config.yaml
norm: "rmsnorm"
inner_norm: false
moe: "soft"
moe_every: 2
shared_expert: false
beta2: 0.99
shampoo_beta: 0.95
max_precond_dim: 512
lr_schedule: "poly"
Rows from block 2 of a small multi-label audio tagger, named by matrix and row number. Rows with one number belong to one neuron. Each number is 128 + 32 x the weight over its row's rms, rounded and kept within 0 to 255. All counts start at 0. Numbers have three digits each. After the name is the row's rms in percent of the matrix's.
After each neuron's rows are labels from the 100 clips, of 14976, where the neuron reaches its highest value: "responds to" is what is common among them; "loudest band" is the band of the loudest frequency at the time of the peak. Only what is clearly more common there than usual is listed. The data: single notes of musical instruments (NSynth).
# fc1: MLP up (model.blocks.2.mlp.fc1.weight, 2048x512), inputs 344-429
# fc2: MLP down (model.blocks.2.mlp.fc2.weight, 512x2048, transposed), outputs 344-429

fc1.107 100:094175155137155160154152126142121134172132103157143132160116088138105165226104154086181162117116106159130127100104176179099132085147174136116163087075172128096165146094149084171082075091127128094172186179084127201122126147167106178163134112122055139156118148
fc2.107 097:177085138148144154130115138111171152121207172132146159131109090101142163110039043086104152149142089158134100181097097090171148153145131173144139116166122156160158115127158152063104088139095162138114169083115106151165124155137109099025134135178084119125165119
responds to: octave 5; pitch class A; guitar; note: A5
loudest band: 500 to 1000 Hz

fc1.546 101:148136107144155162108128209091149096112108098130162182133140185096114164125142072164135143219127072115137112117160119118112088128120115143176166100169126113155175094108127112062137089117103137093149151138069130124079061167154108118096148128125113095124119144
fc2.546 102:166143113167179115182084097113068101138086134136118101123154099168188123186164143150125143165088106094107142168145108180157167097178174162119136191129122149124165135078166122104121116119134177114106158111089165100134114174176176141111104063144114141089130141
responds to: pitch class A; octave 7
loudest band: 2000 to 4000 Hz

fc1.762 100:150160109121123098114156134104148146092158141153094104105077175105070107134138160121128127104083155103160166097107163121170141137128082114157054136176142151102141200096129170131089156159112155106168135111087086145104092077112077089103126087129053123101079121
fc2.762 101:149114120132114082120156149157139132133158102094114121064105131084157122055108094148149088146123105085100076178154135122134087109150190137095140145126122132116121125118172080181090153188056171062138181124167165170123083094107090162142109125176083104117136136
responds to: electronic; organ; octave 1
loudest band: 250 to 500 Hz

fc1.313 095:143146122099161118123158146092184152115118084119170096123167139126200101102106082148094117098124125171051083112088067101108168155129091064134153093140155174126166032083157202166163138166106134114150110152153118109104086140139122103132126139106107138166111093
fc2.313 101:071114078125150091136081136131096161118087134077096124127137134135109072137154159095088156157156157117152126125067176091141069148138160120143137158114136069107158180127152127140107095083175159143118130094155144156159129167181126158122151102188095101127118143
responds to: pitch class F#; octave 4; note: F#4; instrument family: guitar
loudest band: 250 to 500 Hz

fc1.103 102:131135157203161107117172113100147181084099147161124137101085105075115115158147137080151102106105140135124074122101145103144127071069134131106125120150102091082073134109127138136167109116124139106161154092099092217132165081114065173168060136172115126087108082
fc2.103 098:124198126096091100145143063133116096105165140065164159114100125178101103125087093169147103114161123079106164129154157098087114085157119116163143129130131086130106085116173106140096084139133160109123095135123173106135105163122071205113200206142173085110119168
responds to: electronic; organ; octave 5; pitch class: F
loudest band: 2000 to 4000 Hz

fc1.215 091:155109142105138114114077173157129126112142108134201141120140132120123136112153123056123155071117106100117159139060111142056141154150171123091167139127181122098158131111119091144103114137155135134098150120131101141134131175103126162110112149189074069129153113
fc2.215 100:118173172148106136128112132110090088149138137193101137080096116129181170134071161153142162133105163092152109114108135095114127107077128111148134141152156125112099098143107056103099121094136122118180069159172085122161080147153185095138109127145138128108156131
responds to: pitch class B; pitch class A#; string
loudest band: 2000 to 4000 Hz; 1000 to 2000 Hz

fc1.326 095:102089126086084088084110159131151118116133127153138097127135121124159100090092105106154147095061095097139164095086164146151136095186108082124102120153165096142116036157096138149101136131142130132161098127083158111066166123106139152119066116101155148111110139
fc2.326 102:128122115093079187104100120176137174148172099130200152115090092196113154121177170120147167121129134145157146099103135092146180131155140124153131100147208117103135132064133147098133172141107173137172148137080154104157136127093063112141153151165068106119142161
responds to: pitch class F#; octave 4; note: F#4; instrument family: organ
loudest band: 250 to 500 Hz

fc1.663 104:078124097194127115082138095083137124109076111092163167126135087062122099123130171136141154141122171160156118070121130116120104065126143130132149160138110106074161087130152109120114177109128085111112110082154082032120114040104160133156161159119156121093095110
fc2.663 107:140097151149075139149052113114117131119118127164182168162162105139156088182055192132118093123162104067110160129077108130137107154052179117159088100153086119065174147111085079084124164135138105112149132065149144158094088145099128092145127176116096124089154077
responds to: pitch class D; octave 4; note: D4; organ
loudest band: 250 to 500 Hz

fc1.23 103:054172131098159131126137139146176128099164152083095127089074146118128175128124141151139130059195092190141127148138114103115157113141159107183126149117133087180128127169108124204086120061189188151165144145149156205067128197140164180069147094080155137160143166
fc2.23 098:113122169117094124159099122144157180113122058079093189107133057152150131145135139123109162170120157146118158121112136158133153111135137108150120127087117110129125130129124083101121074145128125146134069100143074104068129131139110060203079123132137168121102043
responds to: pitch class B; octave 2; brass
loudest band: 1000 to 2000 Hz

fc1.301 095:118167142090112154187178126124198094103105159150178089119087126118130135031108126129140142101079145111138161138149102152106122077132197127126077149140133138146087146128103131125149152173194110165041171128131190135189146103122086167070104125183110091060133151
fc2.301 094:144112141148140158105145121137172119131148131150190204088112104185167170173079152159145110142154122160174173123121158155118159126147099158107141162115175143133185112186141049102106116136185093144165142190107155150140125098188103110112118122124128050163095152
responds to: pitch class B; octave 5; note: B5
loudest band: 2000 to 4000 Hz; 1000 to 2000 Hz

fc1.256 096:163116075123095057138153053139150117100104134124061099102144165138153143198133086149105188110131100174163129107148071117162125160135136102109128113157138142073123109093063117093111161129165158139160077150111091066123157198135148127103135131076119034135118140
fc2.256 096:171104122181131116114160158112095083141087128123142129193089171097179155161120098062133130181174138062110136114119150116123146143119168086139171164176117145109066144074156117102104106071109154073128119159104135165183114152110156128134106170128053077106092136
responds to: pitch class C; octave 4; note: C4; octave 5
loudest band: 500 to 1000 Hz

fc1.527 099:132065083163149084167094121126149138186127129150141101103113125137120134116127078175189120160174124124102191121078161149137126130117123184176108122113145091076150140160138118170151090066149152096120035100153115146135117142087101096164070071110122110076126146
fc2.527 096:076134150141126127120082104135129088094165103146087138162090137108129140095182205151124094119088101141131143146114144179159101109072121116187059020155178087136193083119199166188132110098168149102104103153087154145095172164141143144103162163123140161120135102
responds to: pitch class F#; octave 5; note: F#5; instrument family: organ
loudest band: 500 to 1000 Hz

fc1.554 099:130125124146108081134175185184120132138152120087094127143174090134154125049165061181149149079089141105143106137100105091143099140146143126103178108158105129135111086136143108087152170143126156075186123139138129052134144145115163084144150102113135089048078139
fc2.554 098:160103107147101197171152173084095159132067105130105147132142129172152114112104110110124113110121083111108162095142130128110176117123098096105134174109184209100131140155187112160179162107116137164148130142094135150113146147146135098147082089185038088153081150
responds to: pitch class D#; octave 5; note: D#5
loudest band: 500 to 1000 Hz; 1000 to 2000 Hz

fc1.649 102:078111116085112135163169113098146154168087150132125185108128143149077121165119121130121103032141118134071074128139151094138111162096093118111088174169171110086208146151163158101140172124106148169130153165112064099116139104102144147093116124133062063132127103
fc2.649 099:180120109165129151164139137186090122160125083161103133101053117166130106132136089098119110166133123099154122127088108167165131089165161098168149065106145170084135119126197102165169141134107119086159121137167171168200074079164111110101154153129129131087100131
responds to: pitch class A; octave 4; note: A4
loudest band: 250 to 500 Hz

fc1.115 095:074157064103119144095109155112075103152119117107149177052165107146124087150110151180053085156031143197150090112113161142121097077141100190128082171094122148132120093130160189138132126102142121140113122113095134172112083087083081135081054143154103136088093160
fc2.115 102:191168093097153170149168092164148127154155108145146120174080111087095098151104119072116086111081120149140130083120114138147111142139134100181182099128131115096122095144124155122148064145042076092147095126164129162105101113144123151178148122058123191070143143
responds to: octave 7; octave 6
loudest band: 2000 to 4000 Hz

fc1.574 104:090143136142197156167104185123159191114199107173070140122051132105160144165120110144115124150086162128155078114134139155134131140143208143109158091210133109074087201112121175076089135170154158165160142114207141168103111077103110146089134118144096163060094130
fc2.574 097:147073217136067069125182144165108160109135103126071160175137110127120088176119124146152127162135085120079171110145122172073132177103109084125123192126161130139186094139137122082128080150048099152137106081199138152097089153116170066126094174153149177144114134
responds to: electronic; organ
loudest band: 250 to 500 Hz

fc1.368 100:150112144134143141131103101148172088096095219130109123142141141129186162111137222125123157044126172121155154169162145067143147148139130118125174184170073141019134152153130153108130143056153072096051111131144143120143082153118095108179107114150082110136144133
fc2.368 098:115116194119087125156101148142086136123182116105143160092114076153149129210123116132117107085114095087106096111107146139181149143163110050082119151148149184163145120123085126116126069148102152147152158155132111219131121146168140150130138158138159156160191155
responds to: octave 5; mallet; pitch class D; note: D5
loudest band: 500 to 1000 Hz

fc1.388 096:110100097054135094167070109101106071156125118140094133174174092127153181160156113064146154131108079125102183122154103102117126139192140162129100082064101145153144173102084117083154085101172104148113100127107113168106142142146103151111181137131127083113152159
fc2.388 096:164136082170139142068126158125121156110086060177134113097093115152137107098126161103122102200104098131158180067128160168172104042076119105183120117113103088138070093137150148145150142114139075139148178108136109213168129163066096122139118121070098141159102141
responds to: octave 7; pitch class: C; pitch class C#; note: G7
loudest band: 2000 to 4000 Hz

fc1.319 107:142092162105135191083110165154166101134132094155135126127061171132162174158151153100150138095087099063173143131122157113145167134115102128142151142151141167158138109123151157160117165080182085182155183088155122166100160135078111161131146191176094131125118087
fc2.319 103:156153171110168106077122108137135037142136108143114142119107151116150142161084094113110099074164154106126108165114130147140147157134094122120139108158150152136187149124119116143078102110089137054107091162156107178162175117135111091134135144190159081123123107
responds to: octave 6; pitch class F#; flute
loudest band: 1000 to 2000 Hz

fc1.331 097:132132088119116094139188062077134129174147140111093087153129108123082111099092103160121065142167097104114067148145114076145129175150155112128104190107095101166099127148113120086154107152143158093089151117187161130085070082195160170102079115152104140103160142
fc2.331 096:143099161056087070127156100119122130090062167144127066145107104109101112119128127142126130089110120058118152189088082091122125132139081139097145077086150134132147131180121156144167131137134150125107110180174083223182135091169113075118156131090072100086125115
responds to: acoustic; octave 3; octave 4; brass
loudest band: 250 to 500 Hz

fc1.493 097:151122147103142127144071116137123159128102127094152148128119149122138078152145149122115098097096107111155082072058170154144118111176137077146094106154127079172107102122145144118149100036187172152121124153137141101135165146177131109094155104083116138173080140
fc2.493 094:111122122097136105157117126155120088105091146139220120155123107147130113182150133169184134130107095093166158107157096101079130058109114147136116154100096146097144137131144111109127170128152076148114141065156098177158054098092123073116128075158145151111183098
responds to: acoustic; octave 3; string; note: F#3
loudest band: 250 to 500 Hz

fc1.689 093:132111107146092173097097184159166150141106064123047114153089089092141118097148066162108102117115097119124126112116150115193127105149115083095055128161160091104172109138135141112139067092125135133122132110151138093100126133121141114110080122121140117129139075
fc2.689 095:154124144066148111129138166164128146053141168134106105107125138165174171124168111096122143132105086132133182161134136122146162114131054221165124086150140128090164136108146144187150146096132122119088082137137153149123126147135143140147123109161125092067177159
responds to: pitch class F#; octave 3; note: F#3; note: F#4
loudest band: 250 to 500 Hz

fc1.251 096:118038146080150148150098128160082070157150114103121085130129113107106156147148128188134105118132077097136119087129134138208108123142129130146137130122132137137054130112109117177150116108127125164122121104170108120120108045159132103166117083120120114121094113
fc2.251 095:098138096141121090101128144109074135168136129119152153077129148146127146101157137132150107134100078101134130087094121105129120110119148111119129091123131182075160102136155173156101102125168177081143078170158106106157142081140108151127132074181165113127133142
responds to: octave 3; pitch class F#; note: F#3
loudest band: 250 to 500 Hz

fc1.647 097:104096113082133133056132097095109130107129133151143074172171157138159077087167135126136110112174073142129120143088111088131098102161185145175093043157115065137200153105162145091099128125195159099216123149154156154136145100179135162160097110133158158128112081
fc2.647 099:114097112103174113104144093152114079174082107146126137090121086176061081134089049146108123157101101116086144132111118132136147076086138122174123138127140133125181078137110107141169079109108149140133089160154134149143125106130140119101064151175031174114145164
responds to: pitch class F; octave 4; note: F4; acoustic
loudest band: 250 to 500 Hz

fc1.70 101:088146130137158074139147080127123217073117156101050119091114138107110136107099103158148181106117083150140112152071190139162118090148156073151116127139156164137135140160123181133102130076155110123119136168088125112121127126165125097072128168156115117134203182
fc2.70 096:167148129098139131117111092209137122134127129141105136118080178128131134133127121077098091146125065040119161135118130109179133117128094107176162147122090116114151124063223133137067074117191148142179144136202062191177110103131061114151122097147085108133106104
responds to: acoustic; octave 4; brass; pitch class: B
loudest band: 250 to 500 Hz

fc1.266 099:103196120170102163126145120163168110097124135161120040089140121128095195184185074066073129150166075134140185187143136146087138162099114155085094157173088138116152098166118159153103163109142135122123055112180163105098128086117098078156104147107120107100150126
fc2.266 097:125121110132131150134084187131154088072124089089124114120121137123141088135102132134107155118137148078122130134104081177157121096064161115135163104092159157102172148132131097162110121138087131139115133125171139160108154168125096136119143137079138095102130106
responds to: pitch class C#; octave 5; note: C#5
loudest band: 1000 to 2000 Hz; 500 to 1000 Hz

fc1.249 099:082119129117192141140151116111121149093150108177178116051124153147092100147115122135120125163135080071165091094113110083171114120118172125112119111102087096122149154101153228141105138133132077086118143107169121139131140138128098105149095150154136179150112076
fc2.249 099:163135201139111118134103091154187138155139128099096090130138153135132162119170140104160086133138136132148116174140083093142080081138100164171173155130161127147104155163075147144059123184176132153186120162138144158108143169122132146193205123134138118111111106
responds to: octave 3; pitch class D; note: D3
loudest band: 250 to 500 Hz

fc1.9 095:106138102084129150046108134123111143083137189166102140119085100145161114189112132084127098107118112091139126091217100101086091140188182152160148089128154160130126123114158156057086124115128102069127101113160078165105082147062146105186136092193072167166119108
fc2.9 097:161134211111096112111077149092102143102056146086188119145048104143134103087128123190157160125140188127086089109142178159199116143107125099108160137136064099125149073151113159097085132133117086110114129154108110146133109158132064122119198174152083154086087142
responds to: pitch class B; mallet; octave 3; note: B3
loudest band: 250 to 500 Hz

fc1.638 101:086126094146159155123094148162135109115125094072139114150114159065116144117157162145134150144143175128103121152151152126126056178037150201121083117122172112119130098111105196192117135073123148117169137112149177089140104098080077143115134151110129085140111148
fc2.638 098:158108149105137100117151172135137131184132090131077159133124128130115100128124108136105132159106082133137135143116174168150128118108155141159117166131125138101096068117121141140097128114053142056120104167150146159095171178084144159146144163177182066082148065
responds to: electronic; organ; pitch class G
loudest band: 2000 to 4000 Hz

fc1.743 105:145143072108157104123167124114137141179099113137185151165139089099129128169144073139203077125132095098093116134106067125073105096088170118102127124118131098089087080161117136114102167121110150166170110137144161096076143157174150163151122102144188149092088070
fc2.743 098:074142119109161112145221117098122142154090148084103164122120145138113077175071105124137155141176134143101152151168119136154151159133107165102074083078162137126122126135104102159128120194176144125151111126069137105082089161087121147110122203179163116119064102
responds to: pitch class D; octave 4; note: D4
loudest band: 250 to 500 Hz

fc1.206 099:098138087111129103126098115157112108152087098135164134161134156138131103121103098168160132070153109124163070110143101093134137122108114146180126150103135109160083093079161082107140136168150143129127136110123181170128146059068097239148149114163057118147101125
fc2.206 102:116136122128146131154117079146061142086151125159131100113145098181177144093076074081076105104155094087178081103103180135157095127181171124148132083110109175112133082111147135100100166110151121185113210084097118184162124104098066095098137122156089104064158145
responds to: pitch class F; octave 6; note: F6; octave 5
loudest band: 1000 to 2000 Hz; 2000 to 4000 Hz

fc1.598 093:144161067161126168082137123158120130151087130126125106133140137113110172111173187116134149112116128168100151120119159150097109124130078144139094124142116149086095148106119137128173115177188170093146099141209099145100179141177036109114076137176107153158125160
fc2.598 096:176189119135134184127137110137131150158116108141135162188145049151090121159107113185192137120121089165122090140097052179118081062140095155134071082164147053154074088129231142093108146193120162083168122139152110160116129120125167116146135151097088101141169097
responds to: pitch class F; octave 4; note: F4; organ
loudest band: 250 to 500 Hz

fc1.244 101:171110102137172137157149080155145128107131085126123117070133085107158151139094138112141201121081115178124148152107090120139136122152085126099049139153089111125107127163144093139161113166191120114174080098140126117179167127046095109140137137174134129128124109
fc2.244 098:117137134141153095146121107164090120105120116158101114115115121171135155065123125074124064106108077121138136124125156126134132084151120148173152113113153115102168105176162129119172159114148145184186115135183132143149114129137111171067165122060078149116141160
responds to: pitch class F; octave 6; note: F3; note: F6
loudest band: 1000 to 2000 Hz

fc1.551 107:121159198118144108078142136192158120121081181148142162136098151112122077128106134116140106118077144203071101145176094068087092146125149166105112141119122093174148111140153144104116151112102124095122165122161126138094187084143164088135143119138107091120167126
fc2.551 103:158085159170157147131172165132146085148088145120128183168067100124139144099122110118143057132117117082144115125111119079095150131151104120143143159132118132151191131127130093105098147144139143137158112102153124165148134153105160101093108159142112128175105134
responds to: acoustic; brass; octave 5
loudest band: 500 to 1000 Hz

fc1.386 094:054145136079157100160153187136157089141122085224158093146168169142182129140126110160118114172117140144134137123162157110095165102137134079142147095105115094202146166137164153164125100116145122131123151078179096128119092080110124128126135115087117126144139129
fc2.386 090:186132125101143078149128116137148108133084110095129179130132093135133165097116166183082113108142119152137116131155110146114148155165183182167188119122104127165180086129137077095144066128144120091141158106127164127163252067136120134115105180109116083089104161
responds to: pitch class B; octave 6; note: B6; guitar
loudest band: 2000 to 4000 Hz

fc1.246 106:112107174121170141123122149123157101090129117086163160129151115131142143108188111193093148148174112164142098131116109120126104105075137174125080098122122117119123113146074138127116171090188168124139123092159188079126141124133176126160095106142186122145110103
fc2.246 105:141146087151056099125031155124122136087109140138087132096135189172081100172082110098159159191119124104080153092125136151181150134160075135098080151097137157043106179143156108130099111123149126099086094150147097153105130139096141107130113123164171044134118113
responds to: pitch class C#; octave 4; note: C#4
loudest band: 250 to 500 Hz

fc1.33 096:141095067166152097083104083182185214159148136113158238156159112141115098154131107102182137164120122119108131101105116137119121167164135066082130125116142177124117088087081119154080086143105150092119118101114099114178146097059088126080095162154152145116145121
fc2.33 097:098162151084039102152114132112109053106102125153153137177059122105183132089111111097176158155185144122135157105123128203154138128090217152165120119137075123137105139061128162086100142092083102160142203093158080143106116154170144139139122137159050122160187144
responds to: pitch class F; octave 5; note: F5; organ
loudest band: 500 to 1000 Hz

fc1.157 094:128157113157131106097146120182101131100150165107191075146139106119095160131134152162153111144152159104113125124118118107073095158128129179103153159170124094154115100117105143148097168129115081177190167082114185086107152126103144158103149184098148058068032121
fc2.157 095:125095118110136192152134129114091114130175064099120149131115110107095137084088110121085101106103081155148115091121145116163079146158127062131137127155124110062140124142137153142134105143119165125160119128134111098142144102113136120139116119149131129182093126
responds to: pitch class E; octave 4; note: E4; octave 6
loudest band: 2000 to 4000 Hz

fc1.634 099:108079136101162088126142116190109104125173164176096124177195142098148082115115124104139087114139094145091145120053126105136122119137128178141079138113101099158112131130115131125139080105169073123132206159201160168166081136096115177159032157071150073148088119
fc2.634 098:141173159121130064146139100118152109152072124063100165142124192055157081121123151133141121095128101084111134127151091056042142092194122122159107139152150140158098101179106172088155150202088149121155044173146122137167138149180137112112158151199148184147135151
responds to: pitch class D#; organ; octave 5
loudest band: 500 to 1000 Hz

fc1.549 095:139145153165193133117136158098105124129178119145123143146126218152145120097174092146100115153168116179134111127206152130122130179127140124130131132176087115179117164092123109135124107072157151153102145129138159157137105131192114133148068148160080066136156075
fc2.549 100:133078110135089095179149143089146081103128102125131099120125150081140102183102168219131145111101125073150112088111107162107152117123101105123092147147141199069114178098115140161104118080060173163172120107127077152149067175084163169152144126173130116139106136
responds to: pitch class C; octave 4; note: C4
loudest band: 1000 to 2000 Hz; 500 to 1000 Hz

fc1.662 102:101142103149086208153118080127126095163130091164114127156120107174073109137135084177152138097132112109067093105131080118124140105136101115173092131174112135141124118141134120126097096157182085109153177099134073098102120149123112063131111090072104136128108134
fc2.662 100:125150100155182108102131154131129112099109051106148135137056119158130100099158140018161058134138115091076141143098084184188151097155164083107170129145146116146119135091130079110160113123100134127147138070137035081237188145189106081065068118200100137181121132
responds to: pitch class E; octave 7; note: E7; note: E4
loudest band: 2000 to 4000 Hz

fc1.431 098:178178172167104114146101140175146147143132135185102090172069153179156082103156127133157129150114130107100123123114117105143103028132128144113156181147068115136153113092113142133143093130125105149197107171199157099157107149132144099147103126071210123127184079
fc2.431 095:126145162129147157123078094211120099163096106159170198120180111132136179120109104141124148173134084098145135138095065155185092097139145104130102083160124074091066098102150159082152081166103086147130113141139104152133088126116195163099121142175187187154184148
responds to: pitch class E; octave 4; note: E4
loudest band: 250 to 500 Hz

fc1.402 097:116121087138166141130122186116161106106155077142100187128108119132131103159085090143123152124141097137116173136106153145124160149167118088114095143066128071172120122144119101198089128149141132191131059127099132118078131082115129114173124134109102115156141119
fc2.402 095:159148124132067076157162132147137159140151090142201171084090110202103112165176132164118122127133104185157152160124150170091171112141198124137095172084149108144125129130113099143151122138147186103135141062145170105130122180098086124157130103137162100162157134
responds to: electronic; organ; pitch class: B; note: B4
loudest band: 250 to 500 Hz

fc1.166 100:114151033179157105114142178149087148110136124137135123186161068144158116112100191152108140102139129134144129101128069131093092055159093141123134121145137118143178089151128128152119111100215153218120074187152163103179164088139100121139185127105125142138092139
fc2.166 095:204107150135086168102139081194160121096183145136156133112171096140131144109127128146127172127184124136073155130107116061127146081094153158065138132173103140120133170147085141158120169143123117208168116092169102167110142157134095201110081086148126093106106104
responds to: pitch class D
loudest band: 250 to 500 Hz

fc1.667 096:163186160175162144119129132090168140157198144132138153172085150121138130147169103175106121136133161105182142133088104156215133127111157118148138130129113098125123146130112136078116137111098176091146147113081115172126132095150089079165095166112061121142108143
fc2.667 097:171112143139052166178147095165121137104147135105081094141150094085147112151128143134144092112083050065080138139140136204063139158193201152124089139150090151087060123130162099159146118063122197203143134121116146137087171140132159159165196098106124131114074081
responds to: octave 5; organ; pitch class G#; note: G#5
loudest band: 1000 to 2000 Hz; 500 to 1000 Hz

fc1.380 093:171100102078083118120106083153152161126147153130112072146092158150126110099173110133111132093103172125168171172120124185149104111189084153129120148156129148129129129117079158147104099118191143133069130185154198170174164129070158147130166150156138179153139144
fc2.380 095:167109108091103114136135107164146139155193162139136131068150133139153114153142106093083058116100066072145104074149071130189132174097177097175126115119148147118063094067139157143130131146142110135130135189152163181141162121143122124110139113172089160161162115
responds to: octave 6; pitch class G; pitch class: G#; note: G6
loudest band: 1000 to 2000 Hz

fc1.322 102:074147150087138107149154133154135153168154165204174070105160123132197100159105131144136039091132135096119172135122158125137088075130142176076105171115123096151122133115152106158107083120159107174094168116146112122109116155117091186201119106173092119172157121
fc2.322 112:154104182180137121152106154118175123138151128113141143161157101165142160099107157144110147084148136139110174119090126167185166120138117143097168161140115150184168148195088037145131103136137120143175098066127121144160163170104148141108177152132132144106128065
responds to: pitch class B; octave 7; note: B7; octave 6
loudest band: 4000 to 8000 Hz; 2000 to 4000 Hz

fc1.69 106:172139130175129125142114152093136249162133137157134138101102119107135075121133128111106134118125123086110158110182125141172136108087117152134119147131130143099074164099144149153116112079149140160120106149106203114091078104158125136169169187222130141163106160
fc2.69 101:155160154113157122144144111148090145138160151070152176093136182170109089174195111133130110188168090165152101150080087134125143127159120090095086235144128112112078156133095160116178130093137164146149108124182175170140192131103151138148138116134146167124128089
responds to: electronic; organ; pitch class F
loudest band: 250 to 500 Hz

fc1.709 096:177173102073072101084127137103110090102067112083179171118097133145187128136139032161121114153150127142084077132101174084158113072207084181167083147122120138143104075102130099136111113122159106134164171088137171108144164157196129145120118096116128134093167068
fc2.709 100:073166112114142175152135144174067112082121063110146122101034147096139160136095115110125069132131101110072164098138092109135087090184123109126161136210097136160136071096139116120124150125075143106063120151155095135126070101123127120125068112172124142095165134
responds to: octave 3; pitch class G; note: G3; brass
loudest band: 250 to 500 Hz

fc1.756 100:148139137147159181121096176143142145157139178101119118077130111090104104130109128147156151156036159073140148106135137154158154097114195133142096137126097086073099152096154147065117099162163118158121124089200166130143152119148140103153125160165095113116098156
fc2.756 102:150100110129053178102111152145135163110153076172071129174141187149105170121117127119103092084124073114076114172136141148121142112196124098090089151171125123062105095114104094139112075122101168162105110102156136194119141113132105178144165148149125158131152129
responds to: electronic; organ; octave 5; pitch class: A
loudest band: 1000 to 2000 Hz; 250 to 500 Hz

fc1.257 097:090160137053158153063145134147172189142150136142141095104126145187157105148190056115138147105082140141199098144129112165134053112114176090093096078177093125115156159093148143111093117118084186139159107211178119119154191115098108108136095123088119203136111150
fc2.257 094:145070124116121158175130121134154138121171095137108171149123171072099061137069072067136113079137124153134130147112125117095079086146159109172120143149141146102128138108154149100094132131162099148093106102147081152136102136164101181064123125148085137192121165
responds to: pitch class F; octave 6; note: F4; note: F6
loudest band: 1000 to 2000 Hz; 250 to 500 Hz

fc1.16 098:170130105112164149151080040145065069111153101153081123180143113156103136169187157164137116190149142074155093101209089122084079133134134128177185162129121115073125148157175168146144121142175139106158143163171071149071120124117170132119126126164136164121131089
fc2.16 096:138140113131078082112126099168108139120137061140158140173115130085149150121056091127130188131160131127147109093123188169124109175133135115098099113140093149172150115096140132134094121125171185073123105155172155145135095178096173129167136093106082142113124153
responds to: pitch class C; octave 6; note: C6; vocal
loudest band: 1000 to 2000 Hz

fc1.116 101:114144115123123141144178096221197093119089148114141106146100107176101089143146085139121053179133102114072156167179119152082145098107097141161117168103103114162148166089173146142154116139181134160162175099145106082123150125111065100122149105068137082151154131
fc2.116 102:169124100169207162120080126153112041123127094112095097179098174089169151119114145107168125135094083125110122105123133137186123108140091138173134144174066089090143118167115145099118167065067145144148124096102075068099152154172131098117127178114134130123127138
responds to: pitch class E; octave 6; note: E6; organ
loudest band: 1000 to 2000 Hz